From a checkpoint of a small multi-label image tagger: arch vit, activation silu.
Rows from block 2 of a small multi-label image tagger, named by matrix and row number. Rows with one number belong to one neuron. Each number is 128 + 24 x the weight over its row's rms, rounded and kept within 0 to 255. All counts start at 0. Numbers have three digits each.
Before each neuron's rows are labels from the 100 images, of 14848, where the neuron reaches its highest value: "strongest on" is what is common among them. Only what is clearly more common there than usual is listed. The data: photos with spoken descriptions (Open Images, Localized Narratives). In brackets: how many of the 100, against the usual share in percent.
# fc1: MLP up (model.blocks.2.mlp.fc1.weight, 1536x256), inputs 0-85
# fc2: MLP down (model.blocks.2.mlp.fc2.weight, 256x1536, transposed), outputs 0-85

strongest on: text has "people" (46 vs 22.1); text has "holding" (43 vs 16.6); text has "woman" (29 vs 9.3); text has "man" (29 vs 11.5)
fc1.126:123135143127162112161130125150108147162155149144164082102110118136125125183149135124083116096109078141165139142125136106136106172132129150137128213169144067138164149112149104135130143137150149125146147113110104123151100122120130125112096165094127153143165135
fc2.126:088131115132099112084162128136113128100110153151151125142126153120156152124153137147160151131069160169112148065112117088118129147077151078135087130116140172138096105174142176116143149137100112138065117133116164137128162113142115104120133114135143090132115156

strongest on: text has "people" (45 vs 22.1)
fc1.511:116137139135095110170144113118101123103118145118146083104186162149154131120133148141120142136123087156130142096107100135101136105139143155129124152124130130139113145125137134083114149138112098147172131109099093129097124137180107129042132129126112165155164098
fc2.511:114160138102168155101140139139113164085129127153178141149089103137084163146160105156148129181194203112120103130098121131157097118118125102099123104153132141122117147159120145143108102148164151121102119129152171071158138134115149149190118156109116121109084148

strongest on: text has "sky" (62 vs 24.6)
fc1.459:172141128131134085122131121164131098100140089164145112130120140121138161104107140120136090171107093142118093131117108137095173167117107131111122098157102138136148158156064147158113115107144149121150168123143108158132157120127122119108153140102160121126111106
fc2.459:128108130124120135153177106097102160146107114114140136136112165080112099147086126135149137127131128121120131165126088126124117186165150112125137150094148137136159098152107114138100119148182098113120090110146132088098110071181173125116158120106133107150137134

strongest on: text has "trees" (56 vs 27.3); text has "grass" (29 vs 9.8)
fc1.441:151171128104134145135084146104151138171150145171132170148138183111160139130093090140101155128115140094154142109143107120087167168116153158121128155145131155074140097089107094129137142095145099125118104108101109090153132166143100140128109099135130123104119116
fc2.441:148113129140123144116146105106108153124122111108106126127110127155088104118137151154171108143143141146092137143178057102137082072129176077147119108099137082148119156118109126118152154137117137117150125167152129092147155126112131140091129134150162155099127132

strongest on: text has "sky" (67 vs 24.6)
fc1.106:111128087131092135134172140161141113137155171125129103111121130146132138119137169073156139128133095114069144141117157149113111147066116161117123085147085109143140138127107113143111144115066112123142116119125135137056116150142158173141142105116132105098098158
fc2.106:116116140116101125145118119091129152115089149153124133119086125125149126129129132145106141137182148127161161142115104097107110159164065112132130134108138105106103135131142113131152146144141093133148116120136149170130130141133116162126122113162121146156124155

strongest on: text has "sky" (53 vs 24.6)
fc1.152:086100144170113086101134131159137141118163105083128126143133093108137153111150149123115114107150091164119150178125129136115146159158137117110138141128156151130138186134182130128124147151124093125117135101134161139117092113144105114123112117179148103131107137
fc2.152:100135098128197154147095141096119126120074095150092114081140125151086154134123114184167110110089140147145149135142102117114156167144164107132160173149129125058092140113094117096108104112118104094144138135148166152121148122144124117126115125136131119103142141

strongest on: text has "sky" (59 vs 24.6); text has "clouds" (29 vs 4.5)
fc1.360:143133093134111148149169143158139137101078135097182125132124111148133150102134142099113137148127111171116125101093116131135114142141145176149107109104178141127146167125093124094098132155129154113116116140154112116101158105092115116101146102116157101103155149
fc2.360:126121105116139143109126148105111179181153110159119103130113150093158155146114111102144160154122106133142078129122132142114138151126089133145161123108102155117138047191089130150080142128119104141144095130111114129089111150116192132104165110150131153096123140

strongest on: text has "trees" (85 vs 27.3); text has "grass" (37 vs 9.8); text has "plants" (35 vs 10)
fc1.84:177154080104111136145137134122073153168142123143105124138154142145150122124105119115160110096109142092076116128137165087139175087097145140163147138147127095148165162087119151138116099095126096124140114117124139136095101128163135107135116143114131129156105116
fc2.84:121087138146142132174124120115120120128138162110161137104128129153120080136120155141144144157181116112152094159115110160110123142115141079130134159089121103139158132186109116144125150117128118118116147135135114124076112114133159127107147122114176103131152103

strongest on: text has "people" (49 vs 22.1)
fc1.460:110112120105114120184168119111117097148104128127133126127094137170117069164079106134122141088139087128122137124156142084145129156127072118157127179139089124105139136097087095113153120166136135131155121152135114097154120078103129143160140106118111085126126125
fc2.460:083098140141111116089126158131150138124138140132172142126147158097147101098158120096100148158105098174160133124103125143094103142091139111148107130123119115116102124146164153127076108134073163101143170166158127169175138156179104152107129122148103125157127143

strongest on: text has "people" (47 vs 22.1)
fc1.740:129132109108092106134127115092168104140110148107118128097183128168114094126110124147106137129153136088166106098100153133110122122140124126146098095126139160156137131144142149129129174101092140153166101116143093087120110131134136066122149127165147128135130116
fc2.740:115167119117149147098125141151123118129146107144152143124123077083112155133146168128077114136151145134118160106149093108119152088166121132118179124118145139104158146162115125116124093122181106094106128135118110168126140133153174175112111141115122170117112117

strongest on: text has "people" (46 vs 22.1); text has "lights" (27 vs 7.6)
fc1.489:124157142130115112102160136129117139126161104159119117152129165136147132127123116164116133117172156114096154113107133118143178131108096124143173148114130148131138115183120139088139111116150119155121131146126149151179138124113077131183137138093148105106115117
fc2.489:116072123130132140112140115109128106127123160135146110093158106162106154105148146150102158131097124147104123161162126090098133132167152134146108107099068154161137181107131154105158170091109118152133104089151104069093141149178179108096138158123130133171149116

strongest on: text has "trees" (57 vs 27.3); text has "sky" (55 vs 24.6)
fc1.51:126102180094149146110149172106131153146115116110139141110122120169113165114113123105108166119109110141131115119139182094106109077118108105138155095118141164142120131074127128138107171101151146094079069099148128107140126133172136121086134124117126107129094104
fc2.51:116148114169130137119137128127124103111156158142143060121150151116175111151172119131150168147140116110129102146109128131121143135097084090130116099136077145092091117133128128101152145117123106135148111124117120143108171120109116102171113069143165150105165114

strongest on: text has "trees" (66 vs 27.3); text has "sky" (62 vs 24.6); text has "grass" (26 vs 9.8)
fc1.532:141134147163133148122066125131118164123152141157132117110114158149123161152186080123127130137144095121128124121112139110087150098108122147135103140115161177082133137115155146124135094145136115160187116117153108109134168108169131175120118129090120179106100128
fc2.532:136136098089089116137163134115117129129146135145114115146103134088140149131128145150125154113087165089127133142133140155111189115131139092115146108092068102138136133146093154114162102150129158117144122085103156113115105142161113113108145161124127104127131080