{"parallel_block": false, "optimizer": "soap", "epochs": 25.4, "warmup_steps": 1010}
Rows from block 3 of a small multi-label image tagger, named by matrix and row number. Rows with one number belong to one neuron. Each number is 500 + 40 x the weight over its row's rms, rounded and kept within 0 to 999. All counts start at 0. Numbers have three digits each.
Before each neuron's rows are labels from the 100 images, of 14848, where the neuron reaches its highest value: "place" is the part of the image that holds the peak; "colour at peak" is the nearest of a few named colours to the mean colour under the peak. Only what is clearly more common there than usual is listed. The data: photos with spoken descriptions (Open Images, Localized Narratives).
# fc1: MLP up (model.blocks.3.mlp.fc1.weight, 1536x256), inputs 172-255
# fc2: MLP down (model.blocks.3.mlp.fc2.weight, 256x1536, transposed), outputs 172-255

place: top centre; top left
colour at peak: black
fc1.397:552483461469568560519510530484474575472561510511475572524562441519557457485442507477478524455503552483478441477510470528533470531446586490498481525535543483478530534543533521546478425524477509545458474505492572584533510514499533448502506456452482415478
fc2.397:535491497551505481472525516494449469491503582551436468454525573477514442485508478468512517515512465491450546449508522558461477521553486537451445514494526545491498498543507461525520553521499443543448507537544547512450489525458581486483511444531562423465

place: bottom left
colour at peak: black
fc1.66:492488475493483478463412463525567466504545596510535486468444599489575501496496581452511479403523540454435519523572516496504493471500484590504511547438506483479596495468516494546536529519469544591520518468513470475509501479473465496467491438484469429475
fc2.66:516595473439531517502543506541484525616449442471445473589548528549507521485497478463451542498482472541520477515497528532459527511504561422431402517525444529525519483501479453433481486473481446484436451530541439513470432592528452461515486536556518526498

place: top left; top centre
colour at peak: white
fc1.611:505508481501485529506493534571460490527482503474482457556575504486552558486550487503552487475522493483452418511464557516474472556507532502462539521597500452482479491533507463505531481485524472472485477481532534421550489405461495603444502472478481474552
fc2.611:471479538503606506502473442441514478554573473508482506491407484534485437574496495488470481571482489511554485468455483448444501443505495573560501442484531501471565509489507495468494512488561440542539550488453556446470517519565538497469501487526517585481

place: centre
colour at peak: brown
fc1.6:461514462468518515455505481477540504466543485449523464490550476494449526458558591481447432436465494487483533542573575470498494445536530406544502444485529484485523522498493549533506487571570550450462441528525494488476538497479421425520490485480499436496
fc2.6:476512510519509560571526438553514509540544537470471501504524500510501516511419493499506507496504480472527448526430474575486469492477479570504541577406519589532466490475430493491491511476483459547607437576484461487446535478511502515505523477516524494506

place: top centre
colour at peak: grey
fc1.185:522468497502546471527484555516530504523421482536430475431444483478528538495546486524501489452524542373434519455493530541513470551525539478456501497552497501464445453419487525533552489439486526418487460524501548521507562465495561494504522547487555516464
fc2.185:501446497453445525516593473506507540569549438474484567502544443548434523473530482492450596517567439547521562545492527524521491510517508474599533555474547489477451515543495485449556447453500507499462558547552490536553429521521526493483467542452429494544

place: bottom centre
colour at peak: grey
fc1.227:465461480584529542466573497496486460497499435512542478519438462561530503524435572433610449477578493511424435527534451557498463462553537520595510540526443500503522504528513473488494524491469414438488491481557540462561500499546512537514495537510486465458
fc2.227:556520484414524497519491503529492521501487590508506478465538481486497443534495517571382527503508521517468541511407521522498500436443540472434479463527482406557497480485501507511531518488483480456420475525513526501569514454450562503466500493498506525490

place: bottom centre
colour at peak: pink
fc1.86:477582547510493498549531481593450536489532484484559521518504530517494475480500508531442513483531523514394486507556513545508526519558470550516500557458477480523536509516508558519464422481519454545545487492500465514527518486530477508528515538414457564480
fc2.86:549523504544579539470499544423488497468514408487530482520550466534483554504477456464582457455461462536507414585554442484505506467527530510443450514485478585459558518469475516510437504439503548545571558512550477442539399537450392549496435460505519484487

place: top left
colour at peak: pink
fc1.287:567521466479504463501519515584425488469446481463560437495481522422515431495520535502497537529509531468537494545544425627533489506484579497480448481482492537545503518426517447562503490444567509493549523502522505540500497477502578396519427428561533538551
fc2.287:476524482485464577525526510452476493486558453499433474430520532487460508424473503499511520453513527516499432448510545471543434472558517442456500484477520455450524566520544423489443543597412492537474529528478594515453461424553454477542522531522510477480

place: bottom left
colour at peak: black
fc1.386:489535514544557501533427486473538545516497479543536492505455512520480512511529508538457436443569442482578516443419492525518492571466465518388456499497507418452506486443506468484553455582508498502540565510504470522482534593525542493476558446539535571474
fc2.386:452537523463504454438513482444575459554478495500466460510515538521474547531534477542497549548452534567504476554457434580551502493481505473526554500538471438444467587511491474457404486439549475499471511480437492490528521470438515497476537542547419484530

place: top right
colour at peak: white
fc1.288:481450547501537419467465459483542539546479551417528488547504441520547550477469444498470448444527457432523501486530501549502498513533424548501454490514445482493532576517460484499473452492453491521450512475457480496487453499510449586386505521536476486477
fc2.288:538486472537510506485471444507561515501512446494456525475496490459493517519455490504582486491512507518576552529478541481554488479484440481497519439499487575464500473430507461590544490498545521555577530522527572482492455449527474477509544479512537507465

place: bottom left
colour at peak: black
fc1.253:529509546508481485474506522431499553486468547537495480482449496411503469534463456472437522523533415443514499461576548530511485438539464482458505471517496482522533495455499539475483473510529576538561502489513573491583546512594528479562527515494461442517
fc2.253:507441498482540508534515486488400458510488475560542497625527488590535513464533433562470451454529514506505469534456581516454467508536508494595429535522535504520477549534532455487482565476488527503402542560506525486455566443444503511436444554515558483498

place: top right
colour at peak: pink
fc1.14:558443535417492539490481492537445434557565549483493531459458482512440465538447460514478511498544482488509475495503509429493479590500460468481475524446493470534460459539501476505501522462509494497447484474471477537511507454523409611466506574537447475474
fc2.14:470444515518510440558415547595526531469511447509535562477509543474469519492527488458485537407450460491458539537530501538538510465512430609545489482516462559508554516450514473436505471492489470512533508460503525524541480542556496496512458469486512521474

place: top left; top right
colour at peak: white
fc1.156:451449452477548459477443522505514505546529443476468534499597506465514558495568437465511508540487526405462514485475518481489509511475516485446555534467509473493497505518518438533505550485563471509471562544511473538492476404410536561469541533540464485557
fc2.156:509458532491556533458523493505503511573553541495504461519516463464452473459440526544539478559468514536541475472501497566557515402479501539546498513532473568479440475450548550504522434512504489453540517467524572452497530513453538487526510432493569480540

place: top right
colour at peak: black
fc1.117:462510525525438539454459468505518553426535529430506409392462456498448444491501471515536438482476488475526515561493467512478471511482556482510522503468549523438486457476473549497494424478477497523536495475507496539496496498522500551551512515489489466485
fc2.117:485517505495482509442529459412565542559502437533580588475557500491490409438494496535523561470519511510487467453413457439506453560496413551548473503509476512503503580510515464469445590515552519500466512529538483499468413430480501518480483492521458517508

place: bottom centre
colour at peak: black
fc1.358:515555545575483546511518511551535552435533495521532557492539465500509480512508514575507470484499536488542490524514479474459487535492489518566446478568461485495543496489526604445518520556454518475397507503469498516500617539522406573472541467481512501439
fc2.358:512475516470464528510508500482461563498437540516464530515486514442486557460466463543480469453445518459476515551524514461451462519522448541506493472490450420549523510576549585558534487558547522530479482478529495502556599497523493536467474485518531497547

place: centre
colour at peak: black
fc1.714:468428451510480473554542546534467486471479532456476532475451483456496515549492478542490493451535515580555498488572524510482471491562509492495465475527387603584528522519505484505505439534492531516438514514481474489460477545546455499554462467424581471538
fc2.714:495477515586535493478497531483440505526566515462491551534493552512505518487509523512464541501491469484518517568438530452520507536496534458568509463503515486509437577443521458398522551571552470515472541564484536436589458494487510512486506474502417518547

place: top left; top centre
colour at peak: pink
fc1.322:500551484536516495488530506504429455516516456508502438437482450522504434474488473445506537569514512521522441573479530457526469531540533466437512508520464482429569510475529470498568514553467380479497471512539535545433509442468567501491488498510457501393
fc2.322:636502485422522473498485564522465529470487574469508511526538514522461478541532498496441399477475488498488478538473446473442483576440404506467483545477509485532478497472543523471470492481408544416487528520555495534498477482504497533447476480541525484493

place: middle right
colour at peak: grey
fc1.555:457435533560476456543511560521467512536445407492485477488535556507530471528497463514504522496481493537492459586602450515520451541528526520473441547455509552457526452530511559518432424457542537437519531492484537504546494481483450524498511559488529484435
fc2.555:578539420491498539499452471462489483525478493530505536503532494539571493463566455531537457468508501491537543478449558510432485423474491531585524502493533444522439496477495495491505583541439553573443520459517506467439546459480547460513455506529492527585

place: top right
colour at peak: pink
fc1.296:531485546496565540461535482510466471552482518477565440519506520508441533498515502474480504490546432485422617414528469515473570417395511557572536505497493559520473475484432491476534553451528543486477554576511493484501494573517489552487519487444563532468
fc2.296:516395512540511437511567482477478508458482497444418591533557459505430474483494470478511480520435488450517478496511544436568501476518513437378471433451487577565482513520512501514415501507496422523483509520505562527488447505568463477494457518476492457504

place: middle left
colour at peak: pink; white
fc1.713:536544470510487622429501505433499491500567553542520458458530416452552507534433458515462577530457513447484466567555560458487433515531552492546468514500583488500595498510508504545566506446496479544471473468502528553529514505477506546491436437485503492550
fc2.713:503465456524475460523505552464515556523482393469497534492450523506498493483497547505456502504465438520480547428474551517504507513477469500512493421487491492497431492563504525466417490512537525542526510535527529512485567457635465517563525552586519472461

place: bottom right
colour at peak: black
fc1.669:466495535507506441493485475432406471512458507511478421501523553516507524488529484495538472479493527493503504488546543439485476442568434476425452515506483437547545441532528562466474479511568496414403505549434500508549448552565484466488533476571489474477
fc2.669:480453404514462612540504497532476509542487399483485527519466434502511525418446491544468431545542464501515515527496467483545472514471517512590477522457583575492514573552526511524482484492527484524630469514445467550438524551481473494475472526477520538556

place: bottom centre
colour at peak: black
fc1.561:494496494538526526583501501601616501453571497497436511456496467495519556497460519487518505504459478493451444565434478483501551441482549496505514460466523456430473508572540517447389491560491581404507452480452525498478490513540526487505505463533459510543
fc2.561:495439497501474479488474553509456504551476579467501593538487456491492510506541567442492473540508467511503477486519455564512556516520419500505505523538469443458447569506560523492550574538498509531561446612524509457431555533493494524533452497450526490458

place: bottom centre
colour at peak: white
fc1.540:513533475435551565478536536526533522490618542543511480520509471457477478583517530500592462446478592533519408457549514527454589546548525548510487531471565463469477498528491487482470593479464416551529453492537495515512535531441404473466512478531571439472
fc2.540:424506545539481482502474467453491491557384453508488483572556511524532556481500449500490441566526477548490541501472442497491469549551534383525534463465458494465469493473536547474464483516523540468476522524500519500452415506516489464535432512449558517443

place: bottom centre
colour at peak: black
fc1.668:517516585546507556479524543495552480523404509548512491534544437563521508545417449539523488464450473496443511596479393425482549456518370503474563547564510471482501480479491521497501573475416457521478433504505519502496501543529488488491453535476552464476
fc2.668:532486485529471546485569400582546491558494524493476492467504571588462426496483500528494511579490553492450521494492486514500469507452470483496507474488523425554538530506503499472484473518517528510513570551521514426485509432535534465478490501503461517460

place: bottom right
colour at peak: black
fc1.650:485553562483583458509530546465595520484544448533536430523552536602505477493509522493560484467567517462557484550460483490516498477531495496438540479443491482431479450525421522480435490541451492491468527471488546507588502479482454478502520462472474489493
fc2.650:504517457505529483437499505469467447489549523511449538454525518486512574463447484491487463456528546527453486453482481472534476594583470496532533463528486482507496505553437476539546570494515548523482446543554432487419469508526581499452470514491389546420

place: bottom right
colour at peak: grey
fc1.97:504509467516528501448468530459500462497502475501492506409478524480519486523460490481552506447532521558516554507472444556522539512489455510529534532470429469386516459475442557536481550489461447486504429481503465465502444470502474499529469572441550544475
fc2.97:578440407454481504512504465491496445450498465482493541480526488510498465518449501450518479478483434433444488488491489549437476414528516488431534519452516545492549417550448498419462465492554510536447489470484520533533566553545494520499512535461465524467

place: top left
colour at peak: black
fc1.153:529504559498479515494517395504463482547560536536504413528495540497455510500485510516501537456539501493563494459516527529517427463415473455452500593555513477493520459544475593537454422541515450501565553508532469505475467537522512533509488445561447493459
fc2.153:442464451484494453531527557512603525525525422590463470453491464517492482512496520501492513479416432540527507446510551508511538577488417484464472484494445586477459506469415486507512582485484447497471554548433520446552511509490511476482536507513530527456

place: top left; top centre
colour at peak: grey
fc1.477:451442515524516526406473547492518436518504500499615551502422511519455549496532435545466554505504488534517481531538569454581452489517518509495556566508497525384411523518474503502477381450486444456379477486524473526466550412470532491468470445542572547545
fc2.477:483582548465499449512547467503490452473506465524499525600478413407486490514523513487461543489468487510463539541481499493436534442497472515514543452535500525512534465532519492524447507491543513501435427519428507477423539592458527517494480526463522490597

place: bottom centre
colour at peak: white
fc1.297:502535468444553410442509500482492572485517554448500533487442529507498568484479516509549529522507546521491486474488490403434466397579493485457517523513489534477453538487531487617525483495503530564542498490483520523512432494472509514519473504498527504492
fc2.297:510506533584530604629592496493488478504513577510545492572478497504540401520460472463489507481467464445519478509468440537475456482480500512537486516460503503532556450482435499450500503475500461480540493481524493418473559535472497503551453463512528496518

place: top centre
colour at peak: brown
fc1.450:510437487475559501517537526474532429473489520432475563510443485560524516543533412549536475544379511462493459468510490504394541456493549497450502477492526548494506482526482443476501407484490569525509445523482494495444556533566517475476520606456570523469
fc2.450:499472503502484464510564554535417513491535445508459439538524489523497515446513553571503462504491547482450534444464526554502398430542480446556490490478554580487466494445523513512513466487520521444543521528529478541516462487444522432518475487510496441520

place: centre; bottom centre
colour at peak: pink
fc1.168:515479432533390543480492391484434491451481473470525488475525470499578579498548593538530516509421537488427485549443509524474509539487547457457528508453470591471535417487519508497511446520478492487562511534528510599477515525374577468568457424489524534504
fc2.168:534425459508462546488411438587505547459456538504469415470453474485570462569478495448457454454503496572441515527522537471494486462447505496442527465543437472504533528518532572561525483519580520617495519541440503457484529572527531542536545478556442512468

place: bottom left
colour at peak: grey
fc1.217:541462501587563529469406481518496584506499498519542481459461507443534544528505429510585466480512498563538529483448392543480516459421511489447579520449442639510495470511497505459544480440518478536510569481513581444475520463492490480486448445533506480518
fc2.217:553521504489468548481491482504455564481519493517491535514488559478565517553571487539510531528507475444468577498482460514566489451498537524516546401567464495479449502462471560477534540457512466495478491456552506468494441566527611523384502535445479416431

place: middle right
colour at peak: white
fc1.148:501443533509515440467515454479442519575481516517477496548592446513543546490537448539490558475489473548533539478586524494508492498509519417491455440545484444455478469524451534531484531493522494478478399500441489535548537547519513483453468581470546480447
fc2.148:523508521470458487530431566456551484557432453472513532479448525606488560534478517552503518540517538551497484526465445480429484504510464477580405536516559514503513524523472428413550488430442522498591506447507513461546470448443458539512458514477456535485

place: top right
colour at peak: black
fc1.184:518528480440494566532452518466423469533472516505474455502468560565499428488556511485496496459508507477508413445484514488510532520469518606486454594536505494527517434478495497462468464494513467526444474485539492456524533560529493537528528507512518484469
fc2.184:515506538487526495467546532542564515517514541554498544463498477464456528486560453510490543500508445526479529533434464484534506490593551494446534556485552536500412522524531503552473516486455497452593456472489477439495465440521491477493489425460535475477

place: top right
colour at peak: white
fc1.417:468523527509544542507497509564446488553525509512528491534562527494525555533516546563482423452466486483458513478489512519503376482534494567444534492457553500489487476577544442551480545525473491497458500443447469416470490478488447575409469487501547482521
fc2.417:418541553470535511608637450508483516482523527538463456456472521535412468475480495510482482512550471528484458503440440429473567441523473519487523492508446461442500498472457531428452487466512496529571513412542564541501523497459568517515517457600456516515

place: bottom centre
colour at peak: black
fc1.721:457476505482519576421439554448445563489540547528554452547462525505558431481434505510459493493458476420456515571510441463457529523520492529365502484456503519509490460472501458457441476505525484463445586533522481550472487528479485545506478512484478529461
fc2.721:499488483471473470517532487538528495497457428474460464477432470538463492513549550455478449542446531541484534458472475561513498455526485540598546473562477526494440504562496499573505486467502524510545473520566513491536577516471485437475483528527461504501

place: top right
colour at peak: grey
fc1.123:508563525540474540499455503529535523482478397566550444399530567517462460475494507558516514472483475447505519510497447507500520480528470465458476559509518497444460494500534468504515505436495460502511443472551480439516504516525509459495507415508530487488
fc2.123:446460548467466491454546505488518488585508514522488534495488465528446486519497480474466526536543502509505480508480492526459423444570440412510557436501527414546385534473466487483524471516569506474482495487493504484458518523512535540545493555541473477539

place: bottom left; bottom centre
colour at peak: black
fc1.259:527453531497545497470476482472549481450527514503529527552441471458519495472403569526538502454510477497457520501493486482547478516450464472520592557548499488524453539526516444507458487527402531426511433492454460492493500504480508506543507416535532471474
fc2.259:416589515528558581510482477465488485535502485417499438545495439533459480439515526473516442504500472544538552557493528523494424477455492465503561484489533491551492515471575513536409488524538525560447536492512545479533467574498456544516492491508539527554

place: centre
colour at peak: black
fc1.292:460422482575475516439413503485489534488498500494560463511489535472514515414493530506493502496552547544488508481416530486564418574531548511480519537466395525555541455506500444503523457484533441457551508448569564501467522513516475522427527538520495532491
fc2.292:496431530533506515437507451489600505545501496541400467562485462435504516572468501512473533506474517518554518486488482474494486528524391540516509514547509521485465499492556545523553549551545488485490505489531531467558517470595418536576477486557508392493

place: centre
colour at peak: pink
fc1.140:609586511406494610498540519532519497483440454422508462488520541405565505585469485482512447472441445485504487512551446510447508501462472520459444527554481457474511513506528539487473415467497516525476482481496523513558496481589447514481528469485509496456
fc2.140:490474534498492505508529478499527454529524512532459530483527507539476447577479528530449564539471476485494527470496544535489445493528482452466617477429469438554499421481503520402516474578536474502510466583453522540497522512494499590536481405515500488526

place: middle left
colour at peak: pink
fc1.537:492467599502320465466545554534483501491445521554536450414440500527502593560455438498547481465510492449462522541516519530482577414453538474517456431530439506474556471527504553504443450495564509437530510529475516545556545468525535526520462502474546444493
fc2.537:596450526522545561493542442513500424529508507457514528525532494457501505562471435561489520493482499596558395498467533563514469487515519476540517468480459450506488557484496448412474587560493503568463512520473508474478428502528495477434453522527576562464

place: top right
colour at peak: white; pink
fc1.680:498491534535452585509427528474447476537534473493581546495530484559477431541540588500573510503473471503470476524520523553515508530506523533524467516482569448499461443532520580492465446501402445566561480499550536568525589549497505511475481430499435451463
fc2.680:504476508536552441546439529507524453496517532453505456505459455544496548508558558542544414459506538550510537463502504436568443532515549457492434476485556514498546537467374499504483517565534542512498520504450530466539531480558502516500577513548508552472

place: middle left
colour at peak: grey
fc1.626:491510551507482544418553501549456480558517523613437457488532542458509544452499408512480478472495501465515546467447488533557508466486565421511528462543464480531507502512463555555508401455503463502486510496489530533495468503477596477550511570523556535546
fc2.626:528505553415592508462469524449527473435440561551543536530531514538408474460519568497545513521517523533453498523441555506463501504547558556436507546447489460496429607530465527506443497511534453444491516493515499531517491457600493438496542483546541542508

place: bottom right
colour at peak: grey
fc1.195:499513488505556465580526522480464545484509523519513490476468569489485425521471489535556518601459476398462519476451522525521566553525472469429476556478461511481504409495512541479557550456496498456519567522565489419437526544564515547526422446520498529471
fc2.195:505512553467510508486515539504517566537475471487470496534460524550401491508503516529501471426495524506534483473567446514477469515588528528471540562515514545479520529509414482472573508407533470490489494486466488455549528510535535510449447488558551562503

place: bottom centre
colour at peak: pink
fc1.113:502529585464440497543481518530453479539502453476490452505520507636557470356503529458532501480463527468485480539484452449555466504514495508466520452526536524492452500508524536515508466414540503513505478481540451545538463451492469457510508523465442542497
fc2.113:516478530505566538404554419463511450483493496570465569511553549432512483488469513453543553538526514518476564548491534471514452528541495510511508533478460495538509477532501460496526546548495520364469475444544522579467490440494488540514454497453434472512

place: centre
colour at peak: black
fc1.353:505492477473501487443456542531502478523511516544473529539470490505555421523558511428578503455458457516557485506494404540553519465546522490506488456519544459501523520451487465618484431495455527481497522422496502509557439481535568515449428503498512458445
fc2.353:561427473444524561481488482474491441441567550524549487531552499538473464451544460401514429511534543531460501478497449583499505537535498474557528476448546505441557531484561485511509542457502507499545475521521518453481480508501468566497568519467486530499

place: top left
colour at peak: pink
fc1.655:483491539453480607498530549476416501474446433530549465490468515512538529436496560523473518494443503455484466489484484502512534528522444535540487471500515548462517426496519504464509579434521490494535533502464507549502564496525498496479580476540512489457
fc2.655:540473467514445524449537461531489508521527513528498514466588496479461505564485444471495429535442454528508525469533490493493473523593562348506560550480449507519541502596474527481460537464449560533469489502532443472512447539470450518499418513510446562482

place: middle left
colour at peak: grey
fc1.685:475529470484460457499468463509468486589471498431482539526521514503578551450523508490552515400499483390490517518525536503469494451373456507473494545522480535467482522488473515498474535451483544531425503490535513460547506542595475515584437527484497488461
fc2.685:502474543520556500502549524542490494537477463525508514546529437474474462553503532494434488508533529583552501519532506478559440461506519514469404529503534487487466461528499496545510498526480495395485412517552481571480474436464510429481475453508551527483

place: top centre
colour at peak: pink
fc1.657:472455521475551517490574480596492577561506491489521472463516459518540481563507485437538477460450496497558459461534537580510446460529529474538521532455509483454403465510519549436464564473487495510496493473554518478422534498419530485559475544574481452492
fc2.657:380454505543479470601553491470508513506505569497439526481529509472517518494519501423550523528483459502504577563468529490479526522538550511443495509489481514462527462532529430505516455510484489580494507530405533501578482519517511595506437425497481500569

place: top right
colour at peak: grey
fc1.313:520497522502548522536468469485508578539537449429564455473520453465519499528506512450407476529499476481510531465570505560472421475478509519385453454502519505543498438511571504492543470586568499546427519559540492500520514530505502450489497531514531510458
fc2.313:470611507452559526551393624510471439522479532441461472485532506470490566500500538464494549497522492518474532462447533548470554565558485429572492529487543484437523513493511501589459519411413503543574528533509564491589495515531565531523451468538463566503

place: bottom right; bottom left
colour at peak: grey
fc1.192:526471460495513507486491535527475497539436420520628539451531511493484486527447521596478509520462431514565488416598529492469488486569484431502518451518520514446520446539540467527516450518482485522481431386534547486550489408588483433540508513483541510479
fc2.192:504497460549419456488529481423458449521551588577501461541466521519447461506495514515504477497466564466562431510475486544524430489513454516458465474505567517553444540540399479487504500473549484495490476524430450487531484467494512524520505555408459575491

place: top right
colour at peak: white
fc1.493:531516476502522444503522494470493472546553613506488464570507563423526487578479541565440474464479461486538527510505505559498539454527525543466539534516459495510493512496446493453441538508495519462442429561491463456447511472486503489488534468556545515565
fc2.493:488506504480523554449550421493558516501485471506500517531499555513529458392539485471476517564519540505516474547439503511529464536443473546534508453450506519488593443446522488457427514555534483504488519468497535581557455520524489418503478445489537545488

place: middle left; middle right
colour at peak: black
fc1.734:529444484464567578448530525546469504554555472528446516547506529456401468482480456468543529471483410479469488474456486431507442484566525492533459513525450455475473501473535496505447488500498525449469500467562450448463505519486537475640518475478523431418
fc2.734:516493451509513485579535502586514504483491546484553451503463549508489436452497495462530504541494544543491553538520491581539532488548481555501504542463560535446511453513479567511421473468574480488478477554516447533520449477531535525469484382498511504559

place: top right; top centre
colour at peak: black
fc1.706:421498527427515445490482519580505466456499487472462493439487433532572514467469440566530534586405510490503500594454503562570487527408493425457519533516452476579543513551504570492452469426544480477490595498513463581478502488490529409512491494434508529493
fc2.706:560423457557512548564473516466527531500510546513393505509552567501488562497457464543486492473503549502512587575530468516437515539530484501478507513508528516515488497487481476466473544429471406453605418493527421525558498422496450507486513544554520484565